From a checkpoint of a small image classifier: trained on retinal OCT scans (Kermany 2017).
Rows from block 3 of a small image classifier, named by matrix and row number. Rows with one number belong to one neuron. Each number is 200 + 30 x the weight over its row's rms, rounded and kept within 0 to 999. All counts start at 0.
After each neuron's rows are labels from the 100 images, of 14848, where the neuron reaches its highest value: "strongest on" is what is common among them; "patch colour" is the nearest of a few named colours to the mean colour under the peak. Only what is clearly more common there than usual is listed. The data: retinal OCT scans (Kermany 2017). In brackets: how many of the 100.
# fc1: MLP up (model.blocks.3.mlp.fc1.weight, 1152x192), inputs 96-143
# fc2: MLP down (model.blocks.3.mlp.fc2.weight, 192x1152, transposed), outputs 96-143

fc1.412,185,181,223,225,202,310,177,192,164,210,261,195,188,224,209,213,150,229,196,189,122,206,197,206,194,177,186,229,177,185,158,209,169,214,196,233,164,252,209,185,256,196,178,193,187,179,217,188
fc2.412,166,228,205,178,192,235,180,232,195,203,262,203,224,179,186,208,222,132,210,193,216,236,165,181,203,241,229,261,238,213,237,198,205,215,218,240,218,165,130,186,209,196,188,190,224,145,247,166
strongest on: finding: choroidal neovascularization (76)
patch colour: grey (66)

fc1.173,204,225,196,205,196,176,222,201,191,205,129,231,183,119,237,168,182,206,199,165,182,134,195,204,232,195,215,190,227,223,198,207,189,210,183,177,170,166,167,125,192,243,198,205,197,181,169,155
fc2.173,208,200,172,203,180,203,208,195,210,219,228,178,180,179,212,258,224,230,185,184,210,194,209,180,202,237,159,215,215,207,177,220,191,228,202,213,217,232,200,174,197,236,156,195,228,166,189,209
strongest on: finding: choroidal neovascularization (93)
patch colour: grey (68)

fc1.253,162,184,182,197,157,145,187,195,208,236,173,248,231,203,178,210,160,199,197,202,283,194,242,141,193,195,191,213,144,162,234,263,165,209,212,254,185,185,208,213,224,252,158,217,155,240,194,203
fc2.253,218,158,182,199,232,214,216,257,161,166,186,192,234,195,206,189,179,200,178,212,227,166,237,174,218,151,239,162,219,163,194,202,177,260,187,246,186,203,222,161,166,146,186,215,193,243,194,236
strongest on: finding: choroidal neovascularization (72); finding: diabetic macular edema (28)
patch colour: grey (76)

fc1.541,172,212,214,174,227,190,156,209,226,161,226,168,170,209,192,206,175,216,149,228,241,228,192,199,250,238,178,189,248,194,227,206,197,199,182,218,203,175,169,201,172,209,172,187,194,220,262,177
fc2.541,159,287,164,177,198,152,180,168,206,166,198,207,149,265,219,184,184,175,214,197,189,202,274,197,203,229,177,206,208,190,211,237,211,193,231,184,269,209,181,219,166,211,184,207,211,218,238,173
strongest on: finding: diabetic macular edema (53)
patch colour: grey (53)

fc1.234,221,172,215,258,153,183,227,146,221,220,254,203,209,171,237,248,213,158,212,197,242,177,184,186,214,158,242,216,152,212,194,159,210,140,209,253,199,216,179,152,179,203,257,195,216,249,174,150
fc2.234,163,178,162,181,186,135,173,237,183,159,194,202,209,197,205,137,246,253,207,208,219,192,164,173,173,221,149,173,210,190,207,202,204,178,182,198,213,170,219,234,173,198,185,175,188,197,186,253
strongest on: finding: diabetic macular edema (98)
patch colour: grey (64)

fc1.132,132,158,193,165,189,200,214,185,172,206,209,209,170,169,232,160,148,217,205,223,220,160,184,183,167,210,253,258,166,232,211,195,170,208,202,175,209,265,210,187,238,233,209,199,185,216,158,234
fc2.132,245,188,159,216,175,164,197,205,173,223,213,185,232,204,191,227,179,231,186,157,182,213,189,161,185,188,154,207,257,220,161,192,147,216,112,207,165,207,188,214,196,208,162,182,191,233,194,220
strongest on: finding: choroidal neovascularization (61); finding: diabetic macular edema (35)
patch colour: grey (70)

fc1.10,202,221,169,177,175,184,171,226,211,173,232,201,231,220,171,156,213,267,251,224,221,190,219,220,188,225,231,156,190,234,167,219,204,208,248,208,218,202,184,205,206,169,138,190,211,219,207,208
fc2.10,194,243,177,216,232,234,231,211,189,215,211,153,221,180,246,229,175,161,240,196,175,234,212,159,224,183,184,150,246,162,189,190,175,165,210,248,221,209,196,203,225,180,215,259,154,219,214,220
strongest on: finding: normal (85)
patch colour: grey (76)

fc1.227,203,191,236,196,149,198,190,212,180,215,200,199,199,174,196,159,250,178,245,222,204,185,164,139,177,152,220,232,222,213,204,186,153,210,126,220,259,220,209,228,207,236,215,222,231,230,206,162
fc2.227,200,178,210,192,255,246,159,181,172,228,200,211,209,220,200,165,231,222,181,203,209,201,219,157,209,198,186,146,229,196,197,238,165,286,152,186,206,247,214,142,180,179,172,179,250,199,179,240
strongest on: finding: diabetic macular edema (46); finding: drusen (33)
patch colour: grey (86)

fc1.442,203,205,207,243,246,223,206,175,212,152,136,197,210,219,229,171,258,185,153,196,178,174,250,227,158,218,254,157,189,132,196,219,205,164,219,196,240,254,179,265,228,188,214,197,187,187,171,191
fc2.442,214,184,216,168,169,154,210,250,248,217,167,175,145,202,243,168,166,223,183,158,211,204,187,183,228,235,139,247,150,226,272,217,204,197,256,235,171,188,206,185,194,270,211,248,230,253,211,199
strongest on: finding: choroidal neovascularization (81)
patch colour: grey (85)

fc1.730,215,184,201,189,212,240,216,194,162,213,232,152,166,202,167,234,240,192,215,175,186,192,172,261,217,215,181,184,239,149,227,251,168,188,156,236,193,204,219,190,214,217,197,176,220,158,192,169
fc2.730,224,176,142,195,239,163,185,236,209,206,191,197,175,249,209,195,198,212,186,228,238,231,211,230,183,222,229,168,260,191,194,171,181,181,219,169,233,209,216,202,142,217,197,180,215,214,188,174
strongest on: finding: diabetic macular edema (90)
patch colour: grey (62)

fc1.0,264,143,228,219,148,187,206,227,212,223,177,241,160,174,187,156,191,128,192,186,191,181,144,195,187,207,182,136,187,204,169,211,216,234,199,201,131,178,207,243,237,151,205,192,160,187,242,246
fc2.0,202,154,204,203,204,177,181,220,191,177,192,217,194,141,234,220,207,198,227,209,219,166,194,236,199,151,187,214,207,197,199,148,212,243,246,208,224,239,188,223,254,240,173,237,184,209,212,183
strongest on: finding: normal (89)
patch colour: grey (94)

fc1.299,191,224,175,257,201,175,179,162,261,188,236,235,254,200,212,192,220,194,122,131,245,212,228,183,166,239,142,270,166,186,190,188,142,205,224,220,217,182,241,228,251,172,230,210,201,148,236,142
fc2.299,141,194,148,220,149,268,224,182,201,202,194,273,181,230,144,235,196,205,201,216,190,187,185,186,186,184,219,260,248,142,223,184,209,227,193,208,217,185,148,194,179,235,204,214,153,269,205,179
strongest on: finding: normal (79)
patch colour: grey (96)

fc1.153,171,175,235,255,204,183,182,200,186,211,191,218,162,168,219,143,182,231,197,208,219,231,224,194,168,180,224,185,241,165,173,185,192,170,179,251,204,222,229,233,204,222,172,158,224,212,184,212
fc2.153,219,142,240,209,164,199,209,231,154,214,194,161,245,220,182,176,201,245,167,223,202,211,229,154,252,164,211,194,210,188,238,195,199,170,199,174,163,245,236,244,195,170,183,233,230,237,204,152
strongest on: finding: diabetic macular edema (43)
patch colour: grey (62)

fc1.588,185,249,88,208,198,159,168,161,206,192,160,215,266,198,207,181,211,196,228,220,221,207,230,185,242,195,221,207,196,249,249,239,216,176,178,229,177,226,213,174,222,229,197,220,153,227,172,219
fc2.588,175,234,199,181,209,179,149,240,223,169,193,203,182,196,180,195,208,186,202,179,137,196,206,258,215,235,249,163,231,165,185,104,187,216,181,202,191,198,177,144,219,161,222,143,210,188,190,194
strongest on: finding: normal (95)
patch colour: grey (65)

fc1.201,218,252,224,187,221,247,151,188,153,165,174,202,150,188,195,149,213,187,203,127,231,220,196,281,167,177,151,189,167,177,164,192,214,139,162,250,179,254,235,222,198,186,144,210,185,162,180,171
fc2.201,220,252,201,178,183,280,240,250,194,193,211,199,190,200,233,210,187,173,142,225,191,197,195,197,222,170,252,197,191,202,150,176,199,227,198,228,199,249,176,211,235,257,188,211,178,241,201,149
strongest on: finding: normal (85)
patch colour: grey (94)

fc1.535,225,211,235,207,205,138,215,193,193,231,201,227,167,163,209,180,162,240,173,183,227,214,241,170,196,203,187,238,189,190,230,230,229,187,224,131,217,148,175,159,248,181,154,185,162,197,155,173
fc2.535,210,220,207,216,240,224,223,144,183,233,190,206,195,262,233,257,206,169,162,188,208,167,208,208,195,234,165,217,257,191,207,209,236,117,182,222,163,243,185,191,201,293,229,135,176,210,151,193
strongest on: finding: choroidal neovascularization (89)
patch colour: grey (89)

fc1.547,218,187,191,192,219,208,239,149,157,157,158,217,223,227,172,266,240,216,199,179,201,168,207,172,234,207,244,198,217,212,198,224,209,149,213,202,190,144,162,169,245,133,244,227,187,170,239,147
fc2.547,240,184,191,174,224,218,164,212,157,174,222,221,192,201,246,168,164,192,259,193,195,213,135,194,177,199,233,156,210,184,181,283,165,137,228,205,202,199,247,165,184,152,203,176,190,239,181,224
strongest on: finding: choroidal neovascularization (95)
patch colour: grey (93)

fc1.543,249,228,190,172,169,171,196,244,262,243,205,207,188,196,194,184,241,135,170,202,208,238,206,175,227,189,195,196,177,193,189,159,190,211,227,266,179,199,171,212,231,227,214,224,210,204,216,177
fc2.543,244,243,186,220,201,169,149,144,162,182,253,226,215,221,150,210,184,171,212,167,207,242,148,231,182,237,231,175,211,176,170,175,238,201,186,195,200,187,166,186,221,181,219,203,222,184,203,188
strongest on: finding: normal (95)
patch colour: grey (86)

fc1.125,191,189,132,196,169,212,133,265,229,233,194,200,259,181,189,185,181,185,196,206,169,176,206,221,207,235,211,191,279,207,223,165,180,181,221,216,188,225,223,181,207,235,194,202,182,232,232,199
fc2.125,239,194,248,162,183,193,113,161,185,226,202,185,233,201,205,229,186,186,191,158,169,148,160,212,150,206,240,211,236,194,211,165,177,212,203,230,281,195,193,239,257,138,175,254,206,229,188,179
strongest on: finding: normal (100)
patch colour: grey (65)

fc1.695,230,213,191,237,191,202,145,219,180,199,170,207,169,239,156,196,255,182,237,201,186,144,156,235,157,200,213,202,110,202,177,221,226,209,201,217,149,199,196,190,193,225,187,232,178,187,215,206
fc2.695,202,158,187,215,252,223,180,210,188,201,197,200,211,177,231,190,231,155,174,214,178,169,204,183,201,161,207,185,179,210,150,186,222,205,207,211,272,137,220,232,227,218,201,297,220,204,166,152
strongest on: finding: normal (100)
patch colour: grey (92)

fc1.513,218,241,195,230,248,212,232,173,195,218,197,224,170,168,245,181,169,174,177,185,271,220,203,199,204,175,158,211,185,168,200,197,198,156,155,171,213,183,155,192,238,199,186,206,141,186,194,239
fc2.513,176,208,239,180,212,210,209,231,205,218,207,268,209,157,224,184,186,214,183,221,226,159,183,201,185,163,191,192,205,171,166,201,212,173,197,198,191,221,250,187,228,252,218,247,245,149,215,215
strongest on: finding: normal (90)
patch colour: grey (96)

fc1.425,211,202,185,180,207,191,190,152,191,171,282,276,188,217,222,213,196,222,185,224,224,188,223,216,225,184,182,182,212,216,233,205,217,178,232,206,214,184,240,190,248,169,221,174,214,264,228,184
fc2.425,244,180,149,190,194,187,199,216,180,215,185,221,173,226,132,205,178,137,145,226,203,205,209,151,194,186,180,189,205,182,208,170,212,185,175,237,197,145,195,251,180,170,219,167,166,211,203,253
strongest on: finding: diabetic macular edema (28)
patch colour: grey (71)

fc1.351,187,194,151,250,230,175,244,190,178,244,144,197,226,194,230,275,208,153,184,241,205,162,195,244,194,206,210,181,192,177,193,171,211,201,207,221,218,196,160,268,250,176,194,232,183,195,269,215
fc2.351,210,216,218,207,189,186,196,236,179,241,195,223,206,202,176,244,248,203,246,234,211,165,184,228,248,215,180,199,216,206,187,166,236,227,230,185,188,190,203,180,199,193,178,183,220,164,205,183
strongest on: finding: normal (84)
patch colour: grey (98)

fc1.640,195,207,179,222,147,163,169,157,184,205,181,247,243,183,201,161,180,194,184,226,159,222,196,201,182,217,165,187,146,177,232,199,199,223,247,143,181,179,154,177,200,199,227,224,232,186,189,190
fc2.640,237,216,205,215,195,226,200,277,199,226,215,165,173,213,182,205,164,193,181,193,238,195,211,161,210,169,182,215,165,206,182,221,211,210,214,184,228,222,183,198,196,261,179,245,256,212,244,200
strongest on: finding: normal (80)
patch colour: grey (75)